config.yaml
dataset: "microscope photos of single blood and bone marrow cells"
crop_scale_min: 0.5
translate: 0.12
mask_ratio: 0.5
encoder_head_dim: 32
encoder_width: 256
optimizer: "muon"
momentum: 0.85
steps: 18500
final_lr_fraction: 0
Rows from block 3 of the encoder, named by matrix and row number. Rows with one number belong to one neuron. Each number is 128 + 24 x the weight over its row's rms, rounded and kept within 0 to 255. All counts start at 0. Numbers have three digits each. After the name is the row's rms in percent of the matrix's.
# fc1: MLP up (encoder.blocks.3.mlp.fc1.weight, 1024x256), inputs 0-127
# fc2: MLP down (encoder.blocks.3.mlp.fc2.weight, 256x1024, transposed), outputs 0-127
fc1.53 099:074136133163131117114129146127147125147094122141123102158174127111115168128124095116171149135124139088120118193160165095091139070146114148107135108152123123155119121155143136123097137109143153120104112160095136113117158167084127129102110134116098151181185139123110095124112106118128122167163166131144122116183165125126080095116136118125172105140109114131121155119139123086128136090147
fc1.54 082:166141106104172156123113168109132106131156161103135139138105103130142147102151103103092115151143125176132147164117101129134172129160111143127153117117165133185152138150176092188179089114105119095163110115113139146125188168090113107162142115122087139111122105133148088116098139136089143153170098104091118156124130107121111098096119103128123154100120119103124081145139111139078141136150
fc1.55 058:131095099112160128147156078178105150121086156169156158138124069113134139128161093094174124078147117099103115115129144120127146155154113139177116122165144147094148168112100108139149111120122126117167138109088141137140132138104147135109116075147142097133128118141153120094125126101120149132196142143188112103168142116096103097120159145122143149114147095164125122154153162127108113142149
fc1.56 088:113136137111142115104174172166141172142114137135176091111175115098147176121105083135102116101121131156153152125151121136159092116128101174095155123169102097128102139142105132154123119113154118120140128109136188149122161135144114141126143123143139153103127123083120089089171129169184107142138143125142114120098098134110071098126115127087080117125143140107119150118099096082105176102125
fc1.57 104:129128152152137073098142130157145136105127107147140129122117063185127148095135173128104127089135146142166133151122124146147146142130087137117103092127123094141159141144128131091137149100099050117137131105099161068135135143140141118140079158152132122148145096085131101153146134130145144147114125125118163195097109115092140135076107124142142136120086101097127115117104136148089175194133
fc1.58 101:144136137110139128111117137114129129158132152111082160146133154141113150161152137097187129123155100091132152158136137088131116159162131113093123101144120165125104152107080098120164104106206173118100158126156110113119126116146169137097121138146103145143121108139117140129090141124121110096116150098095114147141143115149114117124124114112106126116152125158102172110062144120142102146132
fc1.59 102:111152124099081120149129092144090143129122177133112126140072147117119144114137125142132151143150108076119193096096135145155126105172125117146079112120112133102106148142097129115121151083129132149108093100107129172106118124163166113132148092119132141118121125126104154098137120146108101138095128145122112142146107096123140119102109111096108137107102134143121128104117164129093149099157
fc1.60 091:096120120150109149064133143102122112113099195123143129101111162101125136124112134127151130159120097129148100133132167119145142171127109128138182095106139118153127120137144100179095107119108112118169139100152100124130133128085102129153136182128161118102134144118074118077129132084136105122121101142125128129128117116146138166141114147138140138098129157165164130099112126161151116116144
fc1.61 086:092117153144117124137137156089142128161135166157131169131163157156144116104135134101167144135154149132056137074114156142167173109099087153130088116142088122101127114135135144137114117163147139154125108083101108113126164117104110185087149111127099127142115123107087150141111142112115088109125146163150109138144131143133113170080117119111115175132158135105152116120092104106139117161136
fc1.62 141:099126089094134078120128121137085140102112098171169115152130094148087157171144146167150133091129126109093156133127156126175104114147160169130129121158076119114135159098124120132142145130123097149162157128149128126136141145099170125104121134152178137078118107119099113134131124117121091134166134163139140121133094099129118133150144136158128116104147122134133075141150204133135103131180
fc1.63 064:151187081133105138076118102124133151120138178107159141101133153150113124130140116158137123143163140110145145102146098070121157129136137155131162119131113140115139086115199139135161080152138111129120144138121171129139162092162102168151173153094152124103106090137149151149108118114135121141134126121097124091138096076120147171112141129158173136174164111126123126133095126134113121105120
fc2.53 099:096112134148098128110109142144113115132135108109104105122122118153107149079130137087142127117136128113129130066127130127149129134151134184124163136148156117133126134137125111126099123106140140133133120157129119091144147134128117104077103171184177142153098134130144138142166162161131110154171152123116149116158117106099116141187185118127101109122081129183158112068111137134153153109106
fc2.54 082:111151136159139085159125126125120153148161136139154080159124146127074176089119142097102159109100132096116183116116099177102080123095122100152128199121136134115106164208120147139126157132145134129123128132113159125173122104102108137123110140126141129098150144116096120144131085119115145140122209141127090104134130111110077142102102112083132127111139091103097140152160118127169121140115
fc2.55 062:113112127121084090090131159143104115138103158151069129158152177132160115128126113131103107109121119136158076121104115124135100111132122099073160160123113136132096110139146165106155130108106129154138156153160126111104129111144129174123129159119101083142096151093091160157126120156116119158103080102079110157138095138131144110113087085116130104120155160086134153104144102108127111154098
fc2.56 087:166110149090105125143138148140156153159121119119134126105178095111121129121101154098123116112100110126147109133129142167169136108131093149074110088113172095104089131093108126126120143083136083102136135110109145150113170205112129133133147146174120181116109144135153121134089149135152123109123114155141179121119123167144158113135103118144137129127121128159174124099147099120175109118105
fc2.57 097:121145114129142104120162150171141101154122165131095121146148202118092136163137110135128146164145134107107137097173141126090163121135157108156103175141133135138162096154098179122132139123124151159074085114079123124154107130109141101134137136154132130112116127140183149126112099143091117118143128165155121106102141075126094104181145135115123115117123172159182150122085124120142078122142
fc2.58 089:127161112128098148157122190147162116156110136136154167121141122143142169111141108163163108161089123121152134060131134106131110137076136169129104138141127122112130164105142117143088131112175107113060122148114127123124117137169141116142118134167120169124134092113117127109117120172092156116106121127114104117151154093157161145164113111133137145132118139149131094107132066141101227124111
fc2.59 095:109141119151157119106150104096073093128173109127137143113118122129108097154119120168138150154101102173109114135129117124158118148102134128137117125129111117107126124108140137139141088127126123103151134120105129138134162097128120127099141140114084158122095143160143100178117102092140145120151086139161129134146092138097098138117123122094155122119101164117187121164106098097150155106126
fc2.60 100:130130131146143146175144091123091087157139086121171158139143099131082117135134120105122114086161155123146133103152077134095114112143168141124137159143133128132129088152125142115131148112152147167069118189159144128101096139134138122098113105120081116120112148155148096142102098143113162149105136133100127133153139116084078119125131107149091184138103117119112120136120118114145104142136
fc2.61 076:133126127105083102120153128174110117084124131127160116131111135141138143139162109113098150145137124127105090143132118114050155146118124122126065085097188123125131125134163093166121161127142115101157116181149175140069112170117118106122133133151115113104119101145154183128134149145134139149134133131115126121106142104120120202137099152123141141110147119152145117151125161124095179124089
fc2.62 183:157077127143068094149109113161089139157122160138091112105150112122134094130103107106147100108151141120177091121137129158119147147129116127107125148147131142111112122126183175140176116100130140174134155167157108120139115126103089145152134164079111100145128139087133162126127125108098128132086149131089142149126140141125122106103133089150106074145138126102118167129156088148133121102122
fc2.63 067:114150128144097176193132165099090161094120143131121160131091122115158140119152124111108116174160079103080143144130101160134131129122165137101127118109149136150105139115116136079108130129130137145106143108152124107157128123118105158142144091129145118111130145134112132132088108164101118103129129135154122102152136163103127153136130065125078103134126093166120127117162147098143108116116