python train.py --mask_ratio=0.5 --encoder_norm_position="pre" --encoder_head_dim=32 --encoder_qk_norm=false --encoder_patch_size=[8, 8] --encoder_width=256 --norm_pix_loss=true --init="lecun_normal" --adamw_lr_other_params=0.0015 --lr_schedule="cosine" --warmup_steps=920
Rows from block 5 of the encoder of a small masked image model, named by matrix and row number. Rows with one number belong to one neuron. Each number is 200 + 40 x the weight over its row's rms, rounded and kept within 0 to 999. All counts start at 0.
After each neuron's rows are labels from the 100 images, of 14976, where the neuron reaches its highest value: "top examples" is what is common among them. Only what is clearly more common there than usual is listed. The data: microscope photos of single blood and bone marrow cells. In brackets: how many of the 100.
# fc1: MLP up (encoder.blocks.5.mlp.fc1.weight, 1024x256), inputs 172-255
# fc2: MLP down (encoder.blocks.5.mlp.fc2.weight, 256x1024, transposed), outputs 172-255

fc1.336,133,122,244,183,217,179,232,186,228,258,147,198,210,229,186,124,168,208,262,126,173,193,172,207,216,182,202,219,150,227,283,202,206,208,131,271,236,212,202,159,254,150,156,210,219,181,169,211,270,225,189,162,242,233,242,243,176,259,146,215,178,104,187,167,201,263,217,251,178,207,171,132,229,118,121,171,172,176,224,196,260,238,197,201
fc2.336,163,153,223,231,133,234,244,137,234,184,134,253,179,243,197,205,234,217,220,212,181,115,230,183,174,161,159,170,262,179,200,183,210,211,191,243,176,189,190,176,185,248,244,199,115,155,149,159,179,217,160,230,172,210,119,195,181,228,216,169,220,253,210,164,158,224,263,213,124,169,224,201,175,224,171,206,147,174,268,231,169,135,172,225
top examples: cell type: artefact (27)

fc1.579,239,226,191,196,164,157,145,203,204,227,217,102,217,251,179,181,213,92,142,249,173,287,213,197,233,238,179,151,165,165,214,228,252,208,200,218,189,197,248,157,153,279,221,163,207,193,195,218,217,210,218,208,244,174,178,266,162,207,221,176,243,195,152,246,163,117,151,267,209,242,209,164,190,177,238,161,185,205,117,155,213,149,196,233
fc2.579,267,227,158,245,192,166,217,259,167,231,223,267,162,163,203,207,145,147,217,167,223,244,239,298,151,235,217,179,137,196,196,205,191,156,200,167,229,231,211,128,192,179,220,172,269,204,176,191,224,216,201,203,232,256,214,191,191,256,201,263,167,161,238,237,173,191,206,151,207,235,227,212,160,210,205,206,225,308,199,197,201,257,206,226
top examples: smear: peripheral blood (54)

fc1.514,209,222,216,146,193,185,190,211,195,147,247,149,278,236,231,159,200,169,174,178,198,238,202,119,216,241,201,212,153,256,199,261,171,189,274,248,165,187,172,238,172,204,237,178,205,200,185,232,177,236,167,313,161,247,126,207,135,258,236,224,201,240,206,143,151,257,186,217,172,230,250,202,142,155,233,174,146,162,166,196,233,164,217,171
fc2.514,330,256,150,197,197,82,179,150,122,213,151,190,125,204,161,224,159,251,166,189,174,217,218,203,151,246,213,134,220,249,248,242,198,201,193,184,247,171,192,134,168,177,199,255,138,219,212,219,243,210,243,216,209,221,240,275,207,164,230,149,183,244,128,214,149,195,232,251,205,172,159,179,252,275,143,275,210,200,270,177,224,187,168,163
top examples: smear: peripheral blood (52)

fc1.209,224,176,210,143,205,265,241,164,187,206,203,163,169,128,197,146,187,212,242,210,216,125,205,191,253,213,269,173,216,119,168,119,163,240,243,226,224,215,271,170,199,140,101,200,139,210,166,224,198,196,149,173,103,177,237,162,225,194,270,205,275,166,158,198,263,204,244,177,150,201,203,211,197,180,306,184,235,163,150,236,224,211,252,173
fc2.209,165,181,155,258,244,242,277,191,143,201,204,233,182,152,147,219,183,225,145,182,213,164,207,229,174,158,250,174,228,149,270,206,249,327,159,214,168,194,221,183,215,233,198,219,224,133,187,161,146,242,148,188,262,233,241,220,232,207,203,230,197,242,183,211,281,252,201,210,189,206,220,218,212,183,186,173,121,179,145,213,252,160,189,281
top examples: cell type: artefact (30)

fc1.437,146,210,223,172,216,284,211,124,251,249,198,155,233,239,135,167,176,216,126,212,199,158,233,202,170,212,260,195,186,178,173,222,139,214,213,200,114,223,223,147,110,255,212,138,223,280,129,233,170,197,268,234,245,191,249,108,234,195,175,172,219,204,139,262,264,225,225,216,104,137,237,246,232,243,202,225,246,232,140,166,163,232,195,196
fc2.437,181,131,265,178,253,212,173,231,171,246,200,234,208,206,135,160,257,247,207,178,240,195,174,196,175,235,206,174,273,169,232,170,255,216,206,159,195,166,203,209,197,161,186,157,156,249,183,190,187,200,176,121,173,158,237,243,257,195,173,174,207,136,194,248,255,159,198,239,246,124,204,222,191,153,244,229,274,167,136,173,258,186,236,192
top examples: cell type: artefact (26)

fc1.95,154,214,131,215,112,181,159,139,204,192,194,180,301,166,206,199,277,189,225,251,207,221,220,170,182,170,228,144,185,107,224,174,145,270,254,193,217,185,239,125,201,191,163,197,189,229,158,172,239,220,176,196,237,205,228,158,206,235,226,248,234,225,185,194,204,223,241,245,102,111,169,191,181,202,291,186,192,209,117,202,192,227,218,152
fc2.95,286,199,251,246,283,185,176,136,121,255,148,211,218,183,313,211,247,203,239,196,216,200,215,258,208,204,189,264,241,191,278,175,238,255,211,127,206,143,161,204,156,290,259,222,227,124,177,200,224,214,224,177,157,210,164,225,204,276,272,203,188,220,200,146,244,212,214,148,166,173,223,202,183,260,215,211,193,148,262,230,253,183,239,208
top examples: cell type: artefact (27)

fc1.618,280,208,228,223,174,204,236,250,155,142,183,192,168,277,286,212,142,236,271,171,228,150,112,173,196,186,223,209,187,236,159,284,132,133,182,170,195,171,233,144,199,280,229,245,200,190,188,212,178,188,162,220,207,287,214,225,262,115,198,162,209,213,233,264,170,226,175,167,286,185,141,178,224,200,166,142,191,183,167,265,192,120,192,265
fc2.618,139,262,185,169,235,148,179,197,148,261,188,181,196,224,201,252,157,174,213,233,192,191,206,146,237,216,157,139,235,201,214,188,252,180,143,182,229,219,132,211,121,164,113,172,163,206,296,192,257,243,196,200,232,182,193,203,207,252,208,185,157,225,173,238,186,226,233,195,252,210,208,189,252,245,226,245,216,240,162,229,95,146,270,159
top examples: cell type: promyelocyte (27)

fc1.492,186,188,205,223,223,269,203,143,195,211,162,131,233,223,154,207,240,195,232,175,168,221,191,218,245,183,259,133,162,182,254,183,181,284,105,205,158,190,193,231,154,261,195,226,160,176,235,205,222,178,116,195,236,195,160,183,164,95,238,181,297,216,228,226,204,164,181,242,159,88,240,220,189,214,271,189,150,215,172,235,175,227,178,183
fc2.492,149,118,277,158,163,221,177,158,171,248,174,204,147,242,126,171,115,218,247,210,246,184,270,155,173,164,194,226,183,239,116,220,250,228,218,217,192,224,212,166,219,134,261,172,276,191,220,169,264,118,207,212,198,276,263,146,165,231,150,173,243,259,208,138,198,195,133,182,257,184,254,222,201,183,234,148,178,179,224,226,198,225,186,220
top examples: cell type: artefact (34)

fc1.569,165,217,204,253,117,186,235,204,221,194,182,162,261,151,196,148,213,233,222,350,270,90,158,225,189,157,153,230,178,204,200,183,228,181,175,228,213,242,168,188,245,234,222,224,199,145,224,257,203,314,192,174,192,217,194,199,196,209,217,204,167,214,196,267,199,141,196,257,117,172,154,266,163,245,226,250,226,252,198,197,159,264,216,208
fc2.569,216,184,232,182,218,211,190,177,202,245,214,213,284,263,170,170,121,201,235,261,189,186,228,164,165,192,254,205,220,197,218,194,147,228,183,213,238,231,153,184,146,142,195,165,190,219,240,187,157,211,190,115,255,201,169,156,114,169,133,173,216,182,238,226,220,221,161,179,260,162,117,194,222,202,182,95,250,240,238,147,275,213,237,218
top examples: cell type: promyelocyte (44)

fc1.279,219,148,224,170,210,213,250,148,169,201,201,217,214,151,224,136,136,152,224,288,208,148,202,198,183,212,191,214,302,130,173,215,249,294,214,249,136,209,200,190,195,159,123,175,155,173,133,177,179,197,181,246,156,162,182,136,232,223,234,155,237,145,242,239,227,193,210,246,204,218,114,239,236,171,248,220,215,167,133,260,175,177,182,210
fc2.279,222,274,260,155,160,195,175,174,77,135,208,263,271,167,175,222,226,233,182,135,221,237,204,216,217,187,202,134,266,221,246,253,247,216,245,160,200,158,214,183,302,99,268,163,214,141,171,146,141,173,197,227,177,183,188,202,220,146,213,200,138,242,187,217,210,216,170,185,112,249,165,187,194,204,276,205,195,138,202,152,227,121,176,257
top examples: cell type: artefact (32)

fc1.127,169,171,280,185,274,198,227,237,197,182,161,208,117,247,217,213,143,178,262,210,232,128,260,182,163,191,243,173,206,217,171,192,238,190,226,152,188,173,174,145,221,224,226,187,222,195,229,219,131,227,129,176,214,261,187,144,203,236,174,202,281,211,167,152,293,192,259,221,261,207,175,140,195,200,269,133,197,183,230,167,159,163,167,222
fc2.127,200,282,137,236,158,239,206,190,190,261,180,286,202,171,236,190,169,210,151,205,235,156,153,175,203,185,191,266,190,246,192,191,136,155,164,205,239,225,215,146,169,163,220,211,219,252,182,184,205,243,226,171,187,188,190,137,298,163,185,183,186,145,216,203,207,239,198,214,170,230,243,249,158,257,195,161,207,240,212,238,194,254,121,274
top examples: cell type: lymphocyte (52); smear: peripheral blood (38)

fc1.304,201,173,164,127,144,195,196,191,136,190,256,193,147,134,237,190,159,266,178,160,158,228,126,216,245,235,276,203,157,207,198,232,264,194,245,178,180,165,195,211,235,191,191,237,169,248,200,235,188,178,213,203,154,225,107,268,197,196,212,266,258,214,239,216,169,170,246,200,143,210,186,190,174,180,105,244,166,208,275,210,117,138,177,232
fc2.304,189,273,264,175,211,183,194,76,211,192,183,173,188,172,230,258,202,189,182,248,169,131,267,296,215,217,254,222,206,164,163,219,197,244,256,218,185,249,194,217,181,177,213,160,197,195,257,221,217,188,192,155,189,237,209,138,197,224,235,182,256,206,306,255,198,167,146,266,186,201,229,143,205,235,197,242,227,169,190,191,129,253,210,176
top examples: cell type: blast (27)

fc1.74,133,190,217,226,206,178,205,159,290,190,161,225,215,192,269,212,281,184,196,220,160,212,152,186,179,192,236,315,234,100,229,206,201,200,211,208,182,267,223,175,215,167,169,157,270,194,194,182,181,175,176,269,165,131,197,230,195,214,202,174,214,227,177,156,241,181,155,192,151,196,191,102,187,132,177,165,272,192,151,181,199,176,190,191
fc2.74,172,199,224,154,246,131,231,160,223,221,192,114,174,211,172,248,219,158,127,210,167,189,190,215,189,216,181,188,204,219,218,189,133,275,153,200,257,172,159,95,103,208,312,132,164,261,248,207,171,194,233,173,280,214,164,215,131,219,182,133,240,221,162,217,224,172,142,185,217,174,165,164,272,199,188,206,176,209,224,203,189,207,227,141
top examples: smear: peripheral blood (57)

fc1.498,217,150,186,171,190,299,207,212,240,159,184,145,251,232,141,224,260,191,160,186,194,94,208,140,261,214,189,208,176,228,170,169,94,249,216,164,210,158,177,137,183,232,195,170,219,186,206,231,242,206,211,226,175,183,141,205,223,170,188,221,225,234,163,191,263,198,170,211,220,209,284,183,190,187,75,284,247,173,215,230,174,228,215,142
fc2.498,196,150,185,172,260,208,185,241,168,158,233,265,135,195,243,226,233,235,161,165,228,290,206,221,134,198,216,246,176,181,204,185,175,221,190,198,176,217,221,194,131,156,183,199,205,199,168,118,114,183,186,143,251,162,227,171,251,252,168,236,217,182,165,236,132,178,286,218,219,182,217,270,201,104,203,228,283,237,253,143,213,203,241,210
top examples: cell type: eosinophil (33)

fc1.544,193,275,237,230,141,187,170,213,256,178,145,232,110,185,211,214,265,173,154,184,189,232,205,181,175,163,194,299,201,219,221,261,208,181,252,242,197,162,243,179,188,249,210,189,246,239,194,269,171,174,223,215,237,264,218,209,211,200,165,179,126,214,229,223,186,239,227,150,257,210,241,294,241,184,166,213,205,225,203,127,177,274,144,231
fc2.544,159,141,240,182,257,184,220,178,150,249,240,172,215,211,169,256,178,196,183,151,234,192,224,176,185,247,161,166,247,233,161,174,218,207,165,158,232,128,212,209,218,203,184,252,208,221,207,268,181,170,202,219,148,251,148,217,228,262,243,208,236,225,190,158,214,216,213,174,154,210,183,185,228,251,171,278,134,194,183,204,168,169,264,204
top examples: cell type: segmented neutrophil (94); smear: peripheral blood (55)

fc1.376,143,202,259,258,292,222,206,177,178,262,251,265,180,152,148,187,203,139,214,187,206,170,262,239,190,294,289,177,222,218,210,240,245,197,185,162,164,205,179,303,202,161,262,205,183,173,252,189,224,203,133,204,243,183,192,211,253,260,230,187,167,215,234,229,254,176,291,157,265,226,180,181,182,184,222,158,133,139,204,191,165,190,158,179
fc2.376,242,192,172,139,126,139,178,150,244,304,121,217,166,185,198,111,211,220,207,266,165,238,223,168,174,111,134,121,219,236,206,195,174,222,172,187,214,215,217,211,197,217,157,154,234,183,145,168,154,204,126,206,142,223,235,164,184,179,235,247,208,243,254,137,184,208,222,313,201,144,139,221,140,210,145,211,222,175,164,217,158,199,152,166
top examples: cell type: lymphocyte (34)

fc1.354,253,224,198,254,179,207,275,229,295,186,155,189,127,221,236,181,233,244,244,151,213,172,213,218,198,232,204,236,191,214,228,263,173,180,140,208,288,210,217,209,267,229,176,204,199,225,172,200,151,184,213,200,210,225,136,193,259,120,132,211,155,182,192,239,179,206,197,216,173,265,233,212,234,138,142,243,173,230,200,176,236,212,182,222
fc2.354,215,242,207,213,236,211,248,215,267,173,241,259,242,213,229,144,150,198,179,176,176,153,132,215,183,279,179,211,218,170,282,217,198,159,173,246,206,186,221,164,203,201,226,174,199,219,225,250,217,179,265,196,214,251,186,194,190,238,188,172,182,112,238,224,132,198,179,182,215,192,257,248,226,187,146,148,254,242,234,156,143,144,128,269
top examples: cell type: segmented neutrophil (61)

fc1.323,197,152,220,212,238,221,288,159,226,202,169,255,179,205,184,177,259,155,264,231,266,204,177,192,215,292,166,260,176,246,312,161,214,225,213,223,189,180,266,118,139,245,221,190,161,141,176,199,150,204,218,244,132,170,135,185,169,184,150,218,222,173,245,246,218,285,232,214,224,159,217,185,261,240,191,191,206,218,249,125,138,196,169,192
fc2.323,222,265,183,151,146,222,154,230,249,173,179,182,219,175,136,253,233,229,175,240,216,190,191,147,184,140,209,195,241,179,185,229,242,247,303,172,179,169,248,225,167,243,113,195,198,266,117,202,207,288,216,220,164,183,272,173,276,255,150,183,298,153,198,175,197,162,210,223,232,244,104,165,195,204,209,161,213,194,167,185,220,244,211,188
top examples: cell type: promyelocyte (26)

fc1.656,196,262,124,172,172,187,204,169,173,240,272,152,281,227,197,199,236,117,191,135,191,178,165,151,135,207,200,203,210,189,268,142,136,204,221,194,212,228,197,150,210,214,177,204,256,128,271,218,180,291,228,154,225,167,161,263,224,199,193,243,239,154,183,250,187,221,241,177,262,177,167,202,152,191,150,158,183,220,172,203,136,180,163,182
fc2.656,206,164,219,219,213,245,160,205,217,235,200,181,234,201,290,160,187,203,163,284,151,114,209,205,258,172,192,248,146,204,150,211,241,149,189,166,195,281,183,230,173,199,305,203,206,133,166,172,195,133,188,250,199,259,228,140,238,251,219,205,170,258,260,217,251,212,131,139,176,182,238,166,191,209,265,198,229,222,232,241,240,266,268,269
top examples: cell type: eosinophil (84); smear: peripheral blood (80)

fc1.463,199,137,211,212,304,176,186,137,251,202,179,62,228,229,276,239,207,249,185,193,159,232,260,195,186,200,151,230,189,191,257,262,202,191,204,190,176,162,214,138,246,189,122,105,184,173,185,212,224,286,228,265,216,198,188,230,132,141,187,183,238,198,201,145,188,196,230,183,138,296,188,166,195,167,210,217,231,219,189,166,191,182,221,177
fc2.463,180,246,226,196,249,189,176,188,223,226,249,238,218,98,178,268,213,225,216,134,305,257,208,187,199,231,141,186,237,174,219,215,162,212,289,199,181,121,247,189,236,204,147,153,177,259,240,210,303,151,206,210,188,190,150,229,109,160,190,176,205,229,135,203,214,219,255,162,131,198,242,225,223,189,152,216,166,183,190,161,256,209,161,187
top examples: cell type: erythroblast (62)

fc1.341,258,130,218,197,169,203,174,218,213,247,197,182,209,169,144,178,210,201,304,255,216,126,221,195,238,163,272,261,154,216,204,201,168,195,225,204,153,208,286,163,125,236,206,188,215,249,191,210,209,223,145,220,136,207,205,170,230,215,153,205,231,216,272,244,195,144,197,219,135,170,198,271,207,123,206,182,127,200,231,133,146,155,199,236
fc2.341,189,201,201,154,186,231,181,149,167,187,216,177,121,250,152,231,201,204,199,261,249,231,193,186,159,174,126,195,237,162,132,217,262,184,162,199,217,249,221,159,171,131,230,210,202,293,169,193,203,238,193,180,212,240,275,181,239,217,213,238,196,124,238,215,174,180,184,233,278,128,157,197,233,178,191,160,243,163,156,179,213,241,258,141
top examples: cell type: artefact (42); cell type: blast (25)

fc1.440,202,164,165,110,196,175,154,160,154,217,236,177,174,137,226,150,267,195,183,190,114,192,160,238,247,110,176,261,177,201,184,166,230,201,207,252,194,262,213,112,231,130,227,212,223,255,286,154,181,195,211,223,189,197,260,248,145,164,201,189,150,137,279,146,206,218,240,191,183,240,233,206,231,183,132,262,241,187,199,219,224,146,280,162
fc2.440,212,212,197,190,132,205,190,316,192,203,215,159,169,222,253,177,185,222,228,193,219,190,153,282,158,143,262,178,137,215,193,173,152,141,208,262,198,201,269,185,193,204,142,122,218,156,166,237,211,203,141,134,210,247,215,170,213,219,211,184,206,231,142,215,250,157,215,221,161,135,147,128,161,161,238,129,203,288,194,218,181,259,249,259
top examples: cell type: blast (25)

fc1.283,255,173,168,234,119,272,266,202,165,188,218,214,249,185,116,210,235,207,176,139,211,160,207,126,211,154,222,162,204,196,119,211,246,135,210,179,186,128,239,127,153,227,176,170,177,191,226,215,93,156,107,183,190,179,178,270,266,189,267,217,191,239,214,117,176,185,201,167,170,203,127,181,260,236,244,214,188,203,228,256,120,253,216,154
fc2.283,185,177,235,169,193,122,170,208,197,192,180,270,145,219,180,172,193,210,247,184,228,172,241,301,178,227,173,165,140,186,166,150,149,217,219,148,198,194,179,216,178,258,235,215,120,201,113,191,186,240,261,206,186,234,165,159,179,145,179,234,159,189,199,249,211,257,207,259,183,236,217,158,194,176,169,216,238,256,221,107,201,167,166,205
top examples: cell type: erythroblast (32)

fc1.705,137,216,237,221,268,224,218,186,185,171,195,228,220,193,228,163,158,132,231,155,237,235,232,217,153,208,208,241,214,231,212,214,263,207,192,216,203,186,163,240,249,172,214,222,222,268,214,186,188,252,210,234,179,147,191,215,211,267,148,203,156,148,237,214,141,196,196,169,160,275,204,168,143,208,169,149,202,193,238,177,219,234,195,179
fc2.705,230,162,180,222,245,158,268,242,234,228,188,225,190,220,164,184,178,184,257,213,172,185,206,205,220,233,201,176,199,167,238,125,164,233,159,192,129,216,231,188,163,130,125,210,227,172,207,227,164,160,225,177,234,240,215,259,288,171,218,260,230,202,216,211,290,202,188,209,268,172,221,193,256,211,166,206,263,227,165,216,230,200,101,226
top examples: smear: peripheral blood (36)

fc1.419,178,117,194,136,184,126,213,261,217,193,120,233,118,247,153,244,184,243,258,223,237,157,183,260,275,197,250,148,259,242,184,213,192,204,222,206,240,214,125,197,212,236,187,202,292,246,210,167,228,198,159,270,106,263,183,174,177,296,119,195,181,177,182,259,226,159,136,169,191,205,181,146,239,204,236,195,181,173,248,155,125,136,217,235
fc2.419,186,218,177,198,190,166,151,158,162,147,243,205,222,254,219,310,218,220,260,198,118,214,140,170,214,232,274,215,253,119,140,159,218,176,229,207,219,244,218,254,166,185,176,210,153,180,175,214,221,197,223,228,325,202,235,237,205,163,149,175,245,259,207,209,172,137,112,217,216,156,239,131,235,206,173,253,165,250,165,198,271,171,220,191
top examples: cell type: blast (28); cell type: artefact (25)

fc1.368,202,208,197,290,161,112,152,160,207,231,142,255,211,186,229,242,260,184,235,152,154,137,201,184,157,231,259,260,168,233,198,158,188,127,137,183,238,194,239,204,194,247,169,196,218,217,191,261,197,163,167,198,215,308,244,209,202,151,264,169,252,237,168,160,193,129,283,196,199,171,182,119,181,226,228,228,231,151,233,163,176,240,226,155
fc2.368,177,209,245,168,226,141,214,205,191,217,174,237,171,173,244,170,204,199,203,178,206,161,160,199,213,197,207,193,140,247,232,238,161,166,227,226,185,164,240,140,193,208,158,176,196,170,247,145,198,160,267,181,178,249,177,134,211,173,248,220,185,151,150,216,125,223,239,134,283,317,186,260,253,237,91,235,177,190,207,211,234,135,153,189
top examples: cell type: erythroblast (41)

fc1.327,189,180,197,212,251,187,153,254,179,212,225,190,267,159,200,131,201,233,172,150,221,255,142,260,193,225,170,166,188,233,284,162,223,194,171,236,169,191,142,209,232,141,168,290,227,224,175,200,205,165,165,132,222,259,142,215,267,248,145,244,171,156,199,216,259,200,201,217,222,273,187,177,237,239,238,226,209,243,209,122,207,231,191,253
fc2.327,210,157,302,158,210,145,207,124,221,168,139,285,180,179,148,255,212,220,162,132,158,161,305,186,192,183,167,205,176,225,261,106,201,312,252,207,218,226,101,162,167,206,204,134,212,175,245,169,239,240,184,329,147,187,193,210,158,218,173,255,235,202,243,178,285,216,165,214,184,159,218,210,234,160,176,274,232,159,213,167,266,137,244,161
top examples: cell type: promyelocyte (40)

fc1.57,219,177,104,202,172,218,197,226,204,265,226,230,181,188,228,212,222,231,199,118,226,275,245,192,157,261,194,189,201,256,183,235,166,264,148,178,116,217,240,215,233,155,196,221,218,160,148,207,252,192,223,262,199,231,180,232,211,146,154,212,222,251,178,237,200,137,108,237,170,242,230,234,110,207,136,232,163,221,190,194,231,166,245,204
fc2.57,149,274,210,210,271,150,184,164,215,258,141,253,151,184,203,207,194,219,159,148,192,158,203,331,183,210,216,159,230,191,189,208,139,224,158,204,124,260,212,158,157,111,222,213,215,251,214,297,293,201,198,222,248,178,137,234,189,189,113,182,141,199,252,168,150,284,118,144,170,222,144,174,191,237,284,216,177,186,207,282,201,166,198,174
top examples: cell type: blast (30)

fc1.634,231,250,170,161,178,171,212,167,200,139,144,205,159,182,110,260,249,246,166,199,176,188,237,177,243,203,194,172,189,192,265,227,188,176,189,227,243,241,255,156,137,184,191,200,116,242,155,211,224,232,224,237,235,161,237,147,184,165,233,230,168,123,189,160,223,153,269,237,202,212,241,196,210,167,171,197,129,255,190,194,193,185,196,239
fc2.634,148,202,231,192,244,232,168,209,219,228,192,165,239,218,214,164,198,209,150,123,236,208,184,214,217,263,242,206,175,159,177,242,147,318,243,161,167,223,111,153,242,204,148,200,193,190,160,274,205,158,231,236,223,224,191,232,161,227,184,150,245,197,169,234,179,159,191,181,159,214,181,217,262,211,290,211,176,164,163,221,231,169,226,206
top examples: cell type: artefact (30)

fc1.698,251,181,222,161,224,247,207,182,251,225,222,253,180,183,267,167,266,247,201,211,140,184,201,159,203,149,128,142,185,205,167,162,179,247,209,196,158,201,179,192,269,156,277,202,180,228,142,154,214,191,166,208,210,178,237,193,232,199,168,149,230,189,134,215,254,197,205,170,192,195,204,143,154,151,220,218,159,280,256,217,147,192,239,202
fc2.698,197,279,173,226,217,176,169,156,183,233,189,180,288,238,203,243,229,170,227,175,209,193,195,193,214,191,122,164,177,194,276,203,273,157,225,196,273,185,221,158,251,209,136,148,275,236,161,230,182,136,249,261,234,242,166,153,207,195,181,242,230,209,150,160,174,231,106,205,227,138,161,203,203,210,239,264,256,177,159,222,248,128,164,160
top examples: cell type: erythroblast (33)